{
  "color_jitter": 0.4,
  "hidden_act": "gelu",
  "mlp_ratio": 2,
  "parallel_block": false,
  "projector_out": 128,
  "init": "lecun_normal",
  "optimizer": "muon",
  "momentum": 0.95,
  "final_lr_fraction": 0.01
}
Rows from block 5, named by matrix and row number. Rows with one number belong to one neuron. Each number is 500 + 25 x the weight over its row's rms, rounded and kept within 0 to 999. All counts start at 0. Numbers have three digits each. After the name is the row's rms in percent of the matrix's.
# fc1: MLP up (model.blocks.5.mlp.fc1.weight, 320x160), inputs 108-159
# fc2: MLP down (model.blocks.5.mlp.fc2.weight, 160x320, transposed), outputs 108-159
fc1.131 117:521496507509428466497481508477525516522539567533515445484501478516518484482438508476487478495484487481521518491503511527511479469504520539491472464498522469
fc2.131 111:495501536528504514521507520518497498471530494493419498480492510470500513465459516552514504525463488508505514466509505494487467539528463505533494509486493491
fc1.132 096:501511501491460483488501562513529526491557497511477504532519450513506510489534537487443497483518521493494484474483534506468466507499502503484484474440491495
fc2.132 089:489508502514520484490505525498460530485503480422525469430524502504510472501533500472516532510520470508510500483469528504485490477500530488585543507509512470
fc1.133 111:486531493482485482445505498535503498476489488493502514470496491484525513527517486500493480530528515507502503494491456490524527491508568494493484489500496537
fc2.133 103:523509512504509518480492505480560477472480494538491513542502529438518504494520505482444513502505493521484480513464460464528490475520490501462487518490506489
fc1.134 121:482531513483463458535496449490552496531534492524520533529488470508496504519517472496520501458519514502484504570532503546516524481522504502509443503493471440
fc2.134 125:506533494504486506517477499519510479492480494507493543506492543508478507476521498524491494536509557564481483545520469479519546537521512528474487537496515533
fc1.135 057:493501467478487519511547535475461533449493491489465501503529465534469496525433503502476510523509482484481504504537504516512467478477539461491477527515515461
fc2.135 059:503529527511512459471516479514520493477496524453493516500511490498544510524518512497511513505502515476540487440487466502527491512502511467534529476477498456
fc1.136 116:477511525549452485492552518490476482516430484500542495550481537493544524433522488526504514527485484509478472514495500492528489511494548494494480501508485486
fc2.136 132:533493506454496533528517497529494538520504526518495477494489460503476466526491504471518464494470521498484505520445506487547520498500495481475503479525529500
fc1.137 120:487501496498503597494500494461518551511491544459509524476531488536534481511504515484530498480494515517520490491498474457493507460523490503501497484503562490
fc2.137 125:508487485515477496493497518504449532537469497519507479480495492503542490500482459515514535486518504515450488546508469491511458504540505485507536498519503536
fc1.138 097:508472493478502538511482506498515497493490463458506539495532515508468490485509507502522523539503495484481487489523514507453561530525506569492502495478502509
fc2.138 096:540480515534483435470508491488498466471515532477523501490486482476500533447521516474477508520505518513530492501497511483424479528503520492532527518515509469
fc1.139 121:506525468498511517487478516494483523505480490482492513511473536518491494472548505487506534537501514554474484451446462496520514504481473483523496527474507549
fc2.139 115:511482481503504505542510498531491477497499494531438501467512521503513509459499486488502466514510462515452512512554483473476508494514521473491535534485526493
fc1.140 091:504494482457455501433494490524490508460530523504510495487497497514497506533504550519493498512481434489524519494525527473505477471497491514498458517465485498
fc2.140 096:475559446522496518491536511496486474528507469484536485502478530454517536447530570520512479502476518517505457460485532484509462498492522503484474500494506475
fc1.141 068:440536504502497448493503518555477495520511492495515498537495543469490501514509495496480506515465520525531469540523506506494506492495490539478495446467516529
fc2.141 070:515429541480518514475474538529576538512523466494517510489531488514485510469490471512472502504518501438517469443473539501486463537486502484477462509475505498
fc1.142 097:537537545505514520478504525500541523530503491493493479548494504495504541495471535556496539483503459534510489503533496487507567501469494493501500498483449476
fc2.142 110:481487470512513498518492495492501506496494478497471504450461490492522497493515506481486489484517493502496515517535466490493497457482515537454531495514505519
fc1.143 089:541498483487498531495532564459481513513527479486506487532492494510532503488508519518514516491524494520496485481524505472486487502481526494494459515495504533
fc2.143 089:478507472476466564465514529506520520487460533465464483506521488492510451528503523509537457518473500486499477537441521493511486504481470519493533468491507539
fc1.144 092:512502529513492509509468507488524525505484443458435499539477523533494525478503484550489510497479477510498481483514503527512494481506511504509473527500523546
fc2.144 099:520494463499493467503535520510475469508503521506496515517520464476510487477484490483510496518535468533452516524490501431470526501487529500490559490492496463
fc1.145 119:478446501526530495487524488499557465496495511510537462519475530512493498480498527530528476503528502487542481545469502528489471484478533473476483509493477510
fc2.145 115:511519475452513443496505471464515502505483476522495471506481477487467533496482480570481489529476502507499489533472512550492491524516516461475480489483481489
fc1.146 117:476511483542471487503507495507492486452551550521517524493527525503445489532435497488492497520513499511497490509531476520495491515548545506532469508466520510
fc2.146 122:511517487512544499527493499489470505482467487515504472457486536466500536528481466473462465537519470520525516437506485465503501483509529482472484486473507527
fc1.147 104:489506534507517488518483526484515527480502504504497460477480532522470482472517505471507469491542489513490510471510511501508502484530505501478469472448472538
fc2.147 097:499503501476475542510481522496477461521503507485498473497489492459521495475494511507506535491474477477523484509456487508543500509502515502520489538527528531
fc1.148 111:490505461484525523457521486508511529459501482519560555521513497509471510499523486483483465476469483486512498490518513519511455443503472529515483470500484493
fc2.148 096:530485483502487503465543482514478513485511483484533487535479476505473465499537478474481486494513492477498527460507527575530485505511457499495492498462480458
fc1.149 103:539504542466521450512482534476534496495505501503493468507478513492501506479533497514435500465532547486465500506486471468505534515490467508479508517479551495
fc2.149 095:463502530482480539473453504538499490481539504508542506485528513493535481542471480515504525527494466487444533511462498477552542517478490479518488488511481533
fc1.150 032:457503490462531524462522521484528520453496506476526470505549523506486517506512510495495530485467531502517529499511526487492512472502516498470513507534526480
fc2.150 035:503495534525516517499482463535489443507526489463560526510502464553504492519516495533514504471513487488517488493508491526470488518489472464493489539500521541
fc1.151 098:487437496521495523527527480518504473505477482484481542509495512449481541500501513548504510503451503555481546514539495501469495518513493479498520485530487532
fc2.151 100:563584500400510495493503526483503485483510507514486462498468526526528452493511494492491515499530477487466494517513480462491531506497476499505466503442483498
fc1.152 127:511531473473497493517546469484495544482520486500545498512498475479456498508517546496511514490511466494480558524485502500495520519490471484532474505512482535
fc2.152 132:444518525512467505540450553472476484512487488506497544514495526503551459489510545511505478502479478529511459517504516517522512521488521514515528536462536480
fc1.153 121:479523524477524511541510467500477513504513490514516514507498485514495512500509488494498526526505510475480542514545480508561516506504522470511537468490481506
fc2.153 122:524543504507494483488468474511529459480467496514511499519491493501484505505491500497515499518491522540517523539526470502493568552488554467530499505530514515
fc1.154 066:474502533481582505522501470479469503484513537519490494485531511501514440480483458489493508522513503511487499489566520539512471483481494477514483514485497502
fc2.154 069:521537532555483524481505504475522522515499503498520476469503459511525498536500483521517440481483513482529470492479476491491483509500525478490502481477527482
fc1.155 135:522527488420513508476520507530479526480474472475486456525498531521496522513518491502516491518515506469508512501503504461438499507464502516475520443487460533
fc2.155 144:513514482479557521519498493527489473512483522487498535502485554476496469471478508528495479506491485536463478493517474484495490472509491501490502509492482518
fc1.156 095:493454508463507507495505525472477472482523548458466534491513496514552488536497470496454524509513519517494483539503497481491487504537518486516517468508516481
fc2.156 093:534527568489493509491505499469519525553441480501511481498494521497465512479499475520476505473478513474505511508467496512486533513499471470494496536522508482
fc1.157 026:507512480429456477436505517553488500487527527492500472503538492518520487521513505500502497536510516499512487509520489515541458473521540485502501526480487491
fc2.157 034:513479523544540504509522488474498464500490482451536539516465498468510522515517497506481484484485508520523465464512493525480553508509463487492470478497516483
fc1.158 029:496480511455486468488522517501491505495493474515501499457532451492520503539495541470510540514491492539507493486503499528490510474474540478471499489494466494
fc2.158 033:512495523568554511502532488482504483491486516462500484519448485509455518526522488514485479500492554489485452501518557476524522528513488530524472490510514466
fc1.159 060:535498465504463512503521485474514485483522506555500525464491469483501544517497531496504476516516496523570516470496509522470491463506538540516519482514487484
fc2.159 061:510459473517470505521517486467457521489544535475526504502489482464489477517525470478450474480521516473499501523496533541491502513574468551467492484525477510
fc1.160 124:466499509489517535465481500481523486491562482483500503499519502494510477511492435522502503467490474481583438468510509530508504497499486498482494530503561520
fc2.160 116:489524469458517564524477508486495546494534533512506451469566520461489497540509472495490475464511522470510486484521496510517508538518490448484514521485470519
fc1.161 091:520472520506526467491484477503513481477523491437555479531535523469539511501524490531480496507446549514540524491487448533525485499490534524530477476493523515
fc2.161 090:474533530491501481494530545508479557529516488464494547412518504488544539498534475499492483514514521477503504460488505485444498468511509470500538504494551468
fc1.162 018:514488490492517475475506476498480528481514540545542514553538500545464501491467558465525498534572505511514457528490523522501523494514515516497510483458519493
fc2.162 024:478513492569488502485510508485505485512518461433537499498476471455505518512543483519518508480465479486539465465491499502486499515480476468518458517513525499
fc1.163 096:506501534498490507486533501519517487528564485488537491500499539516486493454510480507520507455520476493530562483491525472468524521493450490465498544520547490
fc2.163 095:508501502517470476454514507485514511513518521513533464464507434463493497515501506478494508507521516499566500480482525496484519512499532510510459512497437530
fc1.164 101:529503545433523471465502524520513455541523528478484490483552526523512512516545516491503467541465510503500515514479478493495428518507475480504494463479468491
fc2.164 102:527505497505499495504475501541496496479477474501530447526501547456490455518486516498479490449464491497549508502493482494486546473515470506477519457510515546
fc1.165 140:515514520511516518489534484530445504501510499487511532506460499503511544460515501474532453492496513514502483478495502507485536556537568459537478515526458469
fc2.165 155:535504470454484501522540515515491493510504489503460489508469504515519543507494472531530458457471461519485502488495504463509525513524469460515509520507550469
fc1.166 109:514478543581509516507482496514487487542488534493541540499505542494560529422505422504462504505491535506535476497468520512473479488486549507497491487511494490
fc2.166 128:454506469460522498488539545495459454502537490547521538513469529516429478475507543505521434504510514502465447500462518495521496477513501430482503540536496525
fc1.167 090:498489508501545487483504482519495511505510462493507497513473485478471512474476520540462533505488474541509540441521484507499527524488486477497489438507484491
fc2.167 094:473495539530505490498533506487499446500464509501530490543509468486494476504493461476540475493496487506494463546523469485505491467489552475531479502490512473
fc1.168 113:505510504466518432535497543515513543493532512438504477515471468533496476566497491514517486468472514495448512505499472478472493543500564479505513475480463552
fc2.168 133:520459488497480485480501474483447490501459488509496530468501546495498488502504478490506530479493505540485448533471485516512448486462505489447502446533512521
fc1.169 133:512482492514516540507521477527429516528497512464551493527511495467500506513489551480497520524502482502507503545523498514454537526511527518519459499494500476
fc2.169 133:479494531483510474497512501502522475531480477515537496502484498494502540520457489523538501500512528475528478496515537516506489513457459453552488510522516479
fc1.170 107:518492544502484486512511457456477484481516482461530509504505497485506486504515497485471460502500497488472534477505478518540518470513483508537491495474479494
fc2.170 111:487514509506468508456497561523483495503484497457525481508511525471508478475481485462513518500531507507489484516522511501460481499487539477481482456523529489
fc1.171 118:522458483478492492465507505524488509468475500518511500531504457514506534490520510465502508523476515496483472452568522532565484466518459530509531491477490523
fc2.171 124:474517467482528528494528503464467503515484460489489473502536454493504479474489511512459466477479444480510485462472517506500458477484528512503500490519537502
fc1.172 073:493491519523534520523518498508471513507513485493512506477529495498526419499486509477509522501494533498505499480548487499504506505487504498472479522479541491
fc2.172 065:512496522543485470491552483529514456510565526505526497503481488552500461537544517500483514499511499475533486477499518541502552498492516466498512490502494486
fc1.173 101:522510540476493508491485494483493455505527508507528466506514495539468543488515452475490523512474476535486533514478497554491539525477548476490507501520463491
fc2.173 095:463518486499480501521495528515513497508493455506484542484525498504495439486491491518533487499473490483471492476511521504486488507491509501500489440535493448
fc1.174 102:488505525512501488471485469523542479568537530498503495501531558511514488459493447487480466509529507504534469502516494514520498481459524524503500486506480507
fc2.174 103:527505504463540499487529540521475488494489476529499498513502482503440505506530517536475440518538517545532507502475553453512491534498512479493480507486511502
fc1.175 079:443475454479516482477486508506518475499501530518482490503484517499484510509480480474528531493476517525532505498465490507506497553541444530499449495506476474
fc2.175 076:557498512513501486515544508497521471472506469447498496546542501502491536488577491492553529499471491458519466509506503510496531529500504473488490470538525509
fc1.176 104:484463486471506569444537434518536498528522499496527525488550511495505524535549490525517535480494470482488492462534495486498481479497489501512531510496552505
fc2.176 101:494518467511497503470493480461463505453524544510476525478485500504518492546438505469501476489509504520445482509544497498486464463513535530453538506506499505
fc1.177 083:498501471498486464465492522449451558466497527505540513504479492499512502499522495502473515493464523507528547520519519465512499520510496506497507510503508493
fc2.177 077:519473493518449491477519502505548488497490533473523507510549456516508556530557494509514522507512487530487514472495522471468488520446460474509525518526533518
fc1.178 104:482532547453481507513542487436464509510520502490509481536504536523521492514496500538493495537493482488467507473535521509490492498452486521523479477465487499
fc2.178 105:507477503514487483448501514481544524498455495518434493518479541469505503490520531482504507510523498527518504519482505503526530491464521460500520526489457499
fc1.179 116:517496535538483498493510454519517473492501501531494510480543525526507503513511467498521472517513443491484498469523504500483486510507504490506507488481524476
fc2.179 119:471480487523489509507499464465491534501498476501448494474468514468543572448521470497530514483480439509452501493519488492485523486517520552495511521503520519
fc1.180 114:526534487471482497469481450497506538505509548463521500497498509541512510494572493485470489485515522499453485522516485509490518496495569497450518518462461516
fc2.180 105:546474562496498504539481534516490453487480476541507507533494530520445472538500517513500515520493453518527478504533497525488476510531539506485489517479480486
fc1.181 118:497531515500498450500522548501480541480510478467515508493523479470528495487491469531487530484509486440494510487543455527538515504557532516453485493508466523
fc2.181 105:511502501481507513503533431506523465474540505520481502511456512494474520485514556487483525428551546495441485513531524522436521539460494512512532468550505478
fc1.182 102:511479498500496487499499498502512545507504518483468501505476519527520492485535507457533533507497490524537484501492527516477488448506518533519483467545507476
fc2.182 100:520531532515488518466513511470494517521517450525517570538492468523483499521493501464536472483458504479507499548518501519509526521512489468496484525496485478
fc1.183 099:462492508475486518486505513494509464496507502513492523532523504506499491505498500513516568506465522474505502449510506534517476409509497477498507474476553528
fc2.183 095:492457523463488531516540497532465450495486523509524481459487460539488514545515492555521501476504496465499543494531524458507485462485489500531503492472527538
fc1.184 118:493464497540444504511485493499488529503487509501546521540468503499501474485535528511479515514521468474524504540470496461451470471495519489552482491457544511
fc2.184 106:485520493506451523493535482519496508533504488503483520496473500515510452506501482484549535501493503535461517496477491494485507484515512501518519494490465484
fc1.185 121:505515510527521537441517490540512473483517518484511471542488488476512530524469491497492501488482446507474515484497471446467514498457502487482482494474504487
fc2.185 121:512505530472516488498483539526482550512480451467571515478531477484500492478515455514478497523511544534543490494514469511493493515509531486527475525500486535