Rows from block 2 of a small self-supervised image encoder, named by matrix and row number. Rows with one number belong to one neuron. Each number is 128 + 24 x the weight over its row's rms, rounded and kept within 0 to 255. All counts start at 0. Numbers have three digits each. After the name is the row's rms in percent of the matrix's.
Before each neuron's rows are labels from the 100 images, of 14848, where the neuron reaches its highest value: "top examples" is what is common among them. Only what is clearly more common there than usual is listed. The data: photos of arthropod specimens (BIOSCAN-5M).
# fc1: MLP up (model.blocks.2.mlp.fc1.weight, 320x160), inputs 80-159
# fc2: MLP down (model.blocks.2.mlp.fc2.weight, 160x320, transposed), outputs 80-159

top examples: order Hymenoptera
fc1.24 038:143179109127096128161138112159092156097122134115078137090127131103117131108151087132118101135113082086096093109138094130116130117138104157142149138104115127142136135128099109137126115127090119146154113121161140120133182116144158110126132128
fc2.24 036:116085144141127142096106106110140126160132112116180114154145144145145126129101161121135173108147158127163138140121138111131142156118163103141133132121115134097117136118188128143129113160170127137112127133109154137128068128094098099150123131

top examples: order Coleoptera
fc1.303 059:078070144137061117119126160112155138128142094149116093147133115071175168131116108154193130143115094071079133103164137135160133118104140120147152144112094114123187114161098133129149081128162108160140140122113133128134159179126139093107118138
fc2.303 054:140123149140119155151134152107141110118121112073135147117128076172119141155110150130088110143119101096131136144142120103147146132088119149111120118126105085078137128167072117108150143166148109098157151141160183136142122112142087129128154133

top examples: order Coleoptera
fc1.64 096:145172121117096109136115124127148131172121110138121154122121103122109111110165083116148133158157176125123108071118159107101098135144194091093146147091120144144101144114098130166134131102144132170145136134141120078136128142132133118114122111
fc2.64 111:111121097125129096099128110188126190122126143108134154160093144151136146125106154153121116143122161148133141127149113093133165142126085108101107101126146139132118135150164118095123151112120146116137106122137115118111125102144154118090153139

top examples: order Coleoptera
fc1.198 106:127049152121142128166170148121166129119137135151096159123135141135114166147143132123135060081131130105105125136123113127140160129170160133099161160187112117132097124097166102130112138113143097111158121135114130111127078131133155111120142111
fc2.198 101:125114154121099130118132103134143084122139124126132130156124171102147185117112183116118184131153128149120089157123100126106168146116145142177138113062105098144142134089125081141131137127122091127146130104120123113138106159150129115192139137

top examples: order Coleoptera
fc1.122 092:157121134095130125135149192126136153144091117148108165117127107119119189139128141134139112094096124162174146136125132124125159101132178126098127155138136063162112150110138127122156127117166140131105138115122154121179116106127114135155146143
fc2.122 088:123155100114116110137101136102152115117158162092140145135122117124115133130119089086144105158164129067150126131147160145119109082157155150115120113120170108144122142129125122126130128132115137126109165152133121134111110117143170126109125164

top examples: order Hymenoptera
fc1.242 117:183136140139142153133118094101138138169133141103126081152090117104147094159152168145141130074138146100130110119089121115141142123112164160114128118142111126139092137156111092101112193129144124141108091141129132133145083095080144076075121128
fc2.242 120:164119132116120082112137110152134107150158127133150134165150139149124158144081114105094131133095153132139134140136123132144115155122143076130167138141129107133169100111113092144128078113104138129097114105142141178130161117108113138167125145

top examples: order Coleoptera
fc1.207 115:143117152162128126149154124113111117144099139178122116151143117151132113101130104141145122129124088135073129144113168123165126101114148119139137138102119106106153145136111119144113129130146152125080121081134122121119099071135159137142172104
fc2.207 117:147166120126134121144135110119155126133160121132096125100126165150144163198104147130139142134119134091110141089133114104097154101195128094150149138093106088142158154097126138143127107118132146095129124149095151119149154126128079167144109128

top examples: order Coleoptera
fc1.284 105:167184135149128139181160126152147140109131150178157126116100160124153102160158092073116122120134091138076133134116115112142092076128148134127099158098122147146106077134155109132097133118130128103119093100144105108112129093134156110101158113
fc2.284 109:131112133118174139136126124084147139112132090104143139095111118156137106161126113101099160085128108137157145116126159098114125095123115140156146123115149132134124130110079120129158104132109154116148143168096166066138104154104125146145149147

top examples: order Coleoptera
fc1.59 102:148132131136113154124138160141130073104153100172132136129104119146116070091094109165186091107115152140138156146145137144107112160151082132138131108131129161145122147147083140173132141132125135131127185139124157127103101102147088122104118164
fc2.59 111:096114118128114088110089106104153095127138136087124137020123131156128154110129156112105199098141124116136118115113183127161117096150099136131090148117123124140155159119127132109130121109165112108174133122137104118151119114123144126144145072

top examples: order Hemiptera
fc1.123 083:181161166103148129085154128155154142104080113099147115127127113144096126150152135145142157117134125178145138124115086133144126066116122127088149163129113109162087102112163121097127114148142156120091142133130172151117152142138100102156130139
fc2.123 083:153091127118103131175138128124135107128188137098107182120116132121166135153111096125087104153121098121145122147075166119128128142117188147135117112152136150117136140133100093151170123139157123144116152154074115132129133104139134148127121114

top examples: order Hemiptera
fc1.102 109:185128135129092114173137107108099088172136105154131142112175132129112118144091093105110120121122122116104133136122115099148120141144120140126106126138110162085139108104162113137107116150130114138200129137088140131152162120160127113153141065
fc2.102 099:128144120144144170113141146173140094061118120109132119138101125123151187104132131136126144162105111124094146126122127166129143122161146147169119147113114149104139133079157085154130076106129144134082115103140136131126123126138079107153120110

top examples: order Coleoptera
fc1.244 059:133139130164075113165143128141125130156136114143109087129109100130133122118126069130141140186180080128169100095081130117156161158138129114098143135138152122112120151155137090130139165104146115137108124100128124143083154148126112125128104109
fc2.244 056:102141116116126138124107118104120087159156138123142138171118149096112146113088093151108151097126172120097152135165136107085150078136146129153129129052092153098133083091121163140166149128138168153134095164146112122138131108115155106108147131

top examples: order Coleoptera
fc1.1 078:138139156082093118134137168150169135089144160146133147133090160156128116145159123115107139133145153101153130141148172154138089115122153118111124125123114116130110112104146107127143150130158096119136148166139117067155117114130160119105148149
fc2.1 092:094139133164146126124118108114131140152115155111163119142152124085142101074105099090141136119141168105132114120187124104111121100139120153094118108148127089140107165127131154118079157115145111111138106138090117128107112147145117136153153106

top examples: order Coleoptera
fc1.61 084:157177135158115131145088141092143140128132123119131109073110061155128119135152091111108104097114156124178114102103201125146156131182178106124158116097157150110129102123121138138108132121154122165153122114110146107139116115128090127153091115
fc2.61 093:075142095116121125120128103115097160158139119135144149178097131123112127106151166118105169133159151118113147150137117124153137140101094102117148132076110121124128160164149153131163113110096128127090112117185108113118111114116158123082154152

top examples: order Coleoptera
fc1.140 087:128121165122136109152135133147108131153110116132116101125175129112116170120142136154120146072154109142139105114138161115104168100136121127130149188134119113094093130097137093169134115139120109172133148148118135141144140151109156097143081110
fc2.140 085:116108134176080130159145128104111111131176121115136142119131097120130090116146118129114140171116146165130118079103136146111126139108094141133117143116147172100105109164090101141147171109164097126080126109134090130130107116145138139108097133

top examples: order Coleoptera
fc1.104 082:165134174105090128141137154106184096124162129136105190079081118164106106144130106128124152139140127156169139122105100116116100110106139122132113152176127141143116092144099126163132145160132111118154120120094133094101160133131146115140120147
fc2.104 092:117111130178131155128119176142138140112131135141147124074112143138130110139109096130164120137107102124119130109103154104099112113158108141124123096130106130156081148177120148097143173118128108117132149146117127114111124139132113144128114158

top examples: order Hemiptera
fc1.249 069:118164161136139151131094133142128103121144117108118135118147148120110138166110108114115115116107151084115137120117129131174122197150135083103128155108105132105117122089167110089160107115156151177148140154090148142113133120135142126118113129
fc2.249 062:155125122134127139120133196119156127050106149141126105134090157092155147112148161141114139123136085118110092147134121158130109093175156159134125116095133097134097146133124119110106164150124117140148180128110106130143128124144143115128138077

top examples: order Coleoptera
fc1.251 102:133133113153111101170131137128157094116111123165103159126111114134099129152118098097173125092121083173094123162117124127144122077137160135120137149096073116150118109106129119131139113128157147117133096098105114079152138095168136145134139127
fc2.251 100:146117126139181159139137094136118150132132114110136132100125147140117108179131103133088150135138131132102115105084167109125113104125134090127123130080142151149104130101132145168104112134099132114124134149173182151128152142139123123150114082

top examples: order Coleoptera
fc1.136 110:177121136106150127119109141122110202107107112092103097099176110119112159143159120107081140133122121117162069156162127149108134109154167111139103122087123115108124130117104083129118128115140151123071109136101118159103153163139136111107118129
fc2.136 123:103125145124105134091112135141109069138151143142126154066145133128155097144126141122105161091133151115133155090109155153112107132122136136156135150126133104114163108118106154093163125161097085092158168145141139123161111140119104136165121143

top examples: order Coleoptera
fc1.42 098:123156116150094145165125101126156114141119144164116110173116104125094143129116102088145145153145095122170117151136114111151132105171138112145112177062109137145118118180140164173116141116148155091091107088149123118128108115118141113121094136
fc2.42 103:087163145107114156140116144129162159133128090069123130078143141152155111142119139156125123147114172111099158134144115131149109120119127101075152104118132115149131090178068127152098102101110168125136156114109123115109168118143123154165155155

top examples: order Coleoptera
fc1.110 095:120136112101084130113116138143157155121139174122170122105120137182173128161139125115090143113182116139147123126137163087139152138137141077144140164148132140119125154072103117135111108123139174128113086146092129154169086118121168123139109117
fc2.110 098:103107151132106117094108155134113100115148093123154125104110143101151119114149154125088153126114135160143139096121121153111170105119104127122142113112125150144091151201120137141153126109154101116105113153138095103108088133119111152094126144

top examples: order Coleoptera
fc1.142 095:098098121126119125166112119111127059096156087157155101093142106148097127128117079129160102142123134156100159102105151128121122101153188139171112125098110121143137134108135106113133119133188171133130118152115122110157108115144116159142124090
fc2.142 097:136124092145138142108129129117137121168144136122148125120103130115103093144098114131101176143117128107090118105128176165105100073148117126129127107071088139116110130107178186144091127133125122160103121146148090144141155141154121082147119117

top examples: order Hymenoptera
fc1.150 104:111102155127111133130144127155155118106122140104090116149128085137104139158145118106128119100159113125107128134088118099110218120122188136109159130104139103130105112121124124110131117117165148099111152137143158114110074138111167122114115146
fc2.150 102:135128146089070109120147096164161127140126161145126142113125123184109148140109137098119090133087135146109112160123051120123165119086119137121128132096120118127127095119137120074133131132156064144123148133128165101150141119152119144164109174

top examples: order Coleoptera
fc1.179 113:138151103164116086169093125136136127152137131143172109124137117133116148136118115125145096102092176135094122172096122150130118123147171155132117148130100146137095138111148140124112089106120125100081071147085091132122128143127159151115133121
fc2.179 115:102095101096132121115159131126132147117107133154126168108134137100117118129154142105120144176144076136140104104145119130161111106090114122161072137115152114117102135105167097127162152116127109126178156116171137065138176120149110129131155113

top examples: order Coleoptera
fc1.108 102:141129156126141133111150174081132131147154140141124179118137103146150106092144139152110099050070092129112113142085105115094130120082156169117112137150136100111120126084140142146152133111090112135127112125156112142136126112169141139103128135
fc2.108 095:122132109172121135127079080173097148150087095130168124144156128141087123130127117095150118116164144130142139132157108152109142179180105109102105077106121145116123144143155132114129162120138124110109154137112134113106097138118130126115128167

top examples: order Coleoptera
fc1.230 021:133145142146148132144133139128127130112120156139119065130150105126107112157150113141145119156196101105192143125117152088132132119117131100148155154074107115144150119102088122139130157152178136128131127102146117151102111132116152092101098152
fc2.230 025:121113166126079166120158124159198133150140124145121140135111163148118153129124125147122107146068142122086118105154138124104127112111163169128107122137145146125115139144148131125128108103163146099126110152112102089127147126186093171140125130

top examples: order Coleoptera
fc1.69 083:111112090091118149136125094159135152115105113140114104158128134164141140124149099113145169100114133102122147148153137090099152103147153119121154148155110145140095137127107138126110115127126108122108077149108083095148104117136148149113077100
fc2.69 083:109129166141140106154127156151117120159138164121186134096114169124096098134117098160106121120139129162062112151148119089141159120125128114159121081087126164148102114107188125126146164134150097154099117105101131124078129132132165175106152090

top examples: order Coleoptera
fc1.308 108:138159135144150112173159141103116144180123111148119134115092119121140113116162104131102145136085117149121133123094165134166149090164125096142116149024122126147120116125143135169101095085133138125153142139129110115143128161145062120137120114
fc2.308 114:110143079116097138126107137145120165117139111109122119120169154162095119099151178137137080156149144125165157138126098100110131159126126086091141103183133131121140088192128110094114104139153153137131153099146115118110118111147147109097129154

top examples: order Coleoptera
fc1.91 086:179100179113120121179134103144159138136153137133145192137129145167078159138144108110154110133119143156117104127122138096119093043152166109101115147084129124159112121117143127109087165110126130171139096106103135125125149149176159145106141129
fc2.91 094:098101109139126145134147123076174129136131113122150132146087139137121153140147101111117155139154126099128085125119164144162112073139125148160138125056135147116095147055129094113101116131137117140106122128150137100141104124070142139137104123

top examples: order Coleoptera
fc1.146 096:142105141094123132090119159148126143136135147135137115090125164139113102162148149133125128140180109088203114121129173136143150147102166109112120122117120143146112140132104172145154108119106145112115123129106196104132089093093104122098095151
fc2.146 101:133186114168125144168126084129133167159129141119094133151139104130144144090124117089097150114127172109112137134131144116172128113149103091121138151144142174091140118155124101112128123131161112082143095118142181164162079123141130133121116097

top examples: order Lepidoptera
fc1.151 083:145158149102129119113123148149177107095137118114118129138102158131133138152153114099115148116175113090193154128127132115159152077102135125166098163100130171144111120096148121144105133117133148100119124151080186086166123108062105100146139149
fc2.151 083:148152141131117153154137101124136175116128131097133135096162114123123094112134114068121120142128104105130120114127195152126151152109176161124152111186115121133118145178129112119133130134158151119131121146130091124131083143123112136106094096

top examples: order Coleoptera
fc1.17 120:130119108128131140099128149165130116094145117115142129157139122158130111144132137175149118140166102137114156107131131150086154178105161124169081148122125111174155106098106133142149145142097123148161145095105092127150118104114112127114122119
fc2.17 127:130110129162115131112087104129155166131126109144088124086144134179109112141150157125118115125125121104141100129122107117122144173128109092088106136121116138133132100131109103120117118157155136076176099150140136119128135196140083120116144098

top examples: order Hymenoptera
fc1.270 117:154123119122116127146118105124133154124155123129153100161157098136133141079107097099097140135102139109081098112142113126145118111142093130121170116144126122126140151129131139109128104166096102065138107100119112167110106159140132130123135170
fc2.270 113:142159096121110116117159168125163112142161106120116104140096128121148127125138147100124116109155127151131119084079145148137123177145126113091149118115172133125128130153135141130094126117125146183123098160137145125093115174137131144119118146

top examples: order Coleoptera
fc1.10 085:142122113138145096151143169118139129113131118160091158123092124094127145130155089096134113117120176129184125103121139176131077140140173104111115140157116109135140103149135133166140152136120110104114129135158125106135128142124100107109138111
fc2.10 086:124147084126153143106115119138101174140098144110130118172173146103114132109117145129150072127148173142125114113195115096101132167104138115109143119144115089142137146178109104089125121133137148122183139122105108161130121114133120160117175131

top examples: order Coleoptera
fc1.185 087:173148181128143098158118175127146101094150115152086175079134129152125137140155086145143086111120130102174152100141118124146122065193140135145083132153120155140106131152111125145092141143143088114124121127088169111155118114134124104143134118
fc2.185 094:123160122137104155143103111124104116116111131132165125157150095111115109092099075095096195126176130133103136122121136132134113135137156134160165128139116102140119136139138145104114100117177147144128160132138095109128102145113106130113124153

top examples: order Coleoptera
fc1.118 090:124110191110104134122119185134165118114125157139109149113131148132099140172161155093126108134180150092169131148161144128120127113146127117123133097161121137159114103115153123144095142132113113120109118151124148125151127073114162088115138168
fc2.118 102:107134139179140141143156100139141160135114135133170113159140128088159123099119102079121147117156134137116102141134096125137133134111143140119146133132131107146113158157112129087140154098199094085152080119137127100103081174134159173144111146

top examples: order Coleoptera
fc1.144 126:123162138116084087103127180148135151092115109105135121105140123096119095178137107122103103122132123108149088186118098136164134112129165172151103169133120161151115103088114123139148122107142122188132095110152134104110126147111186137147138113
fc2.144 130:095096135092130156110137120131096108143144143146098152149088162107147120106141174128137129154111173123170073121167159148111109146157115093138131121110177134097128115068148127112138145170155133100122142153156128142137087150111123117126148117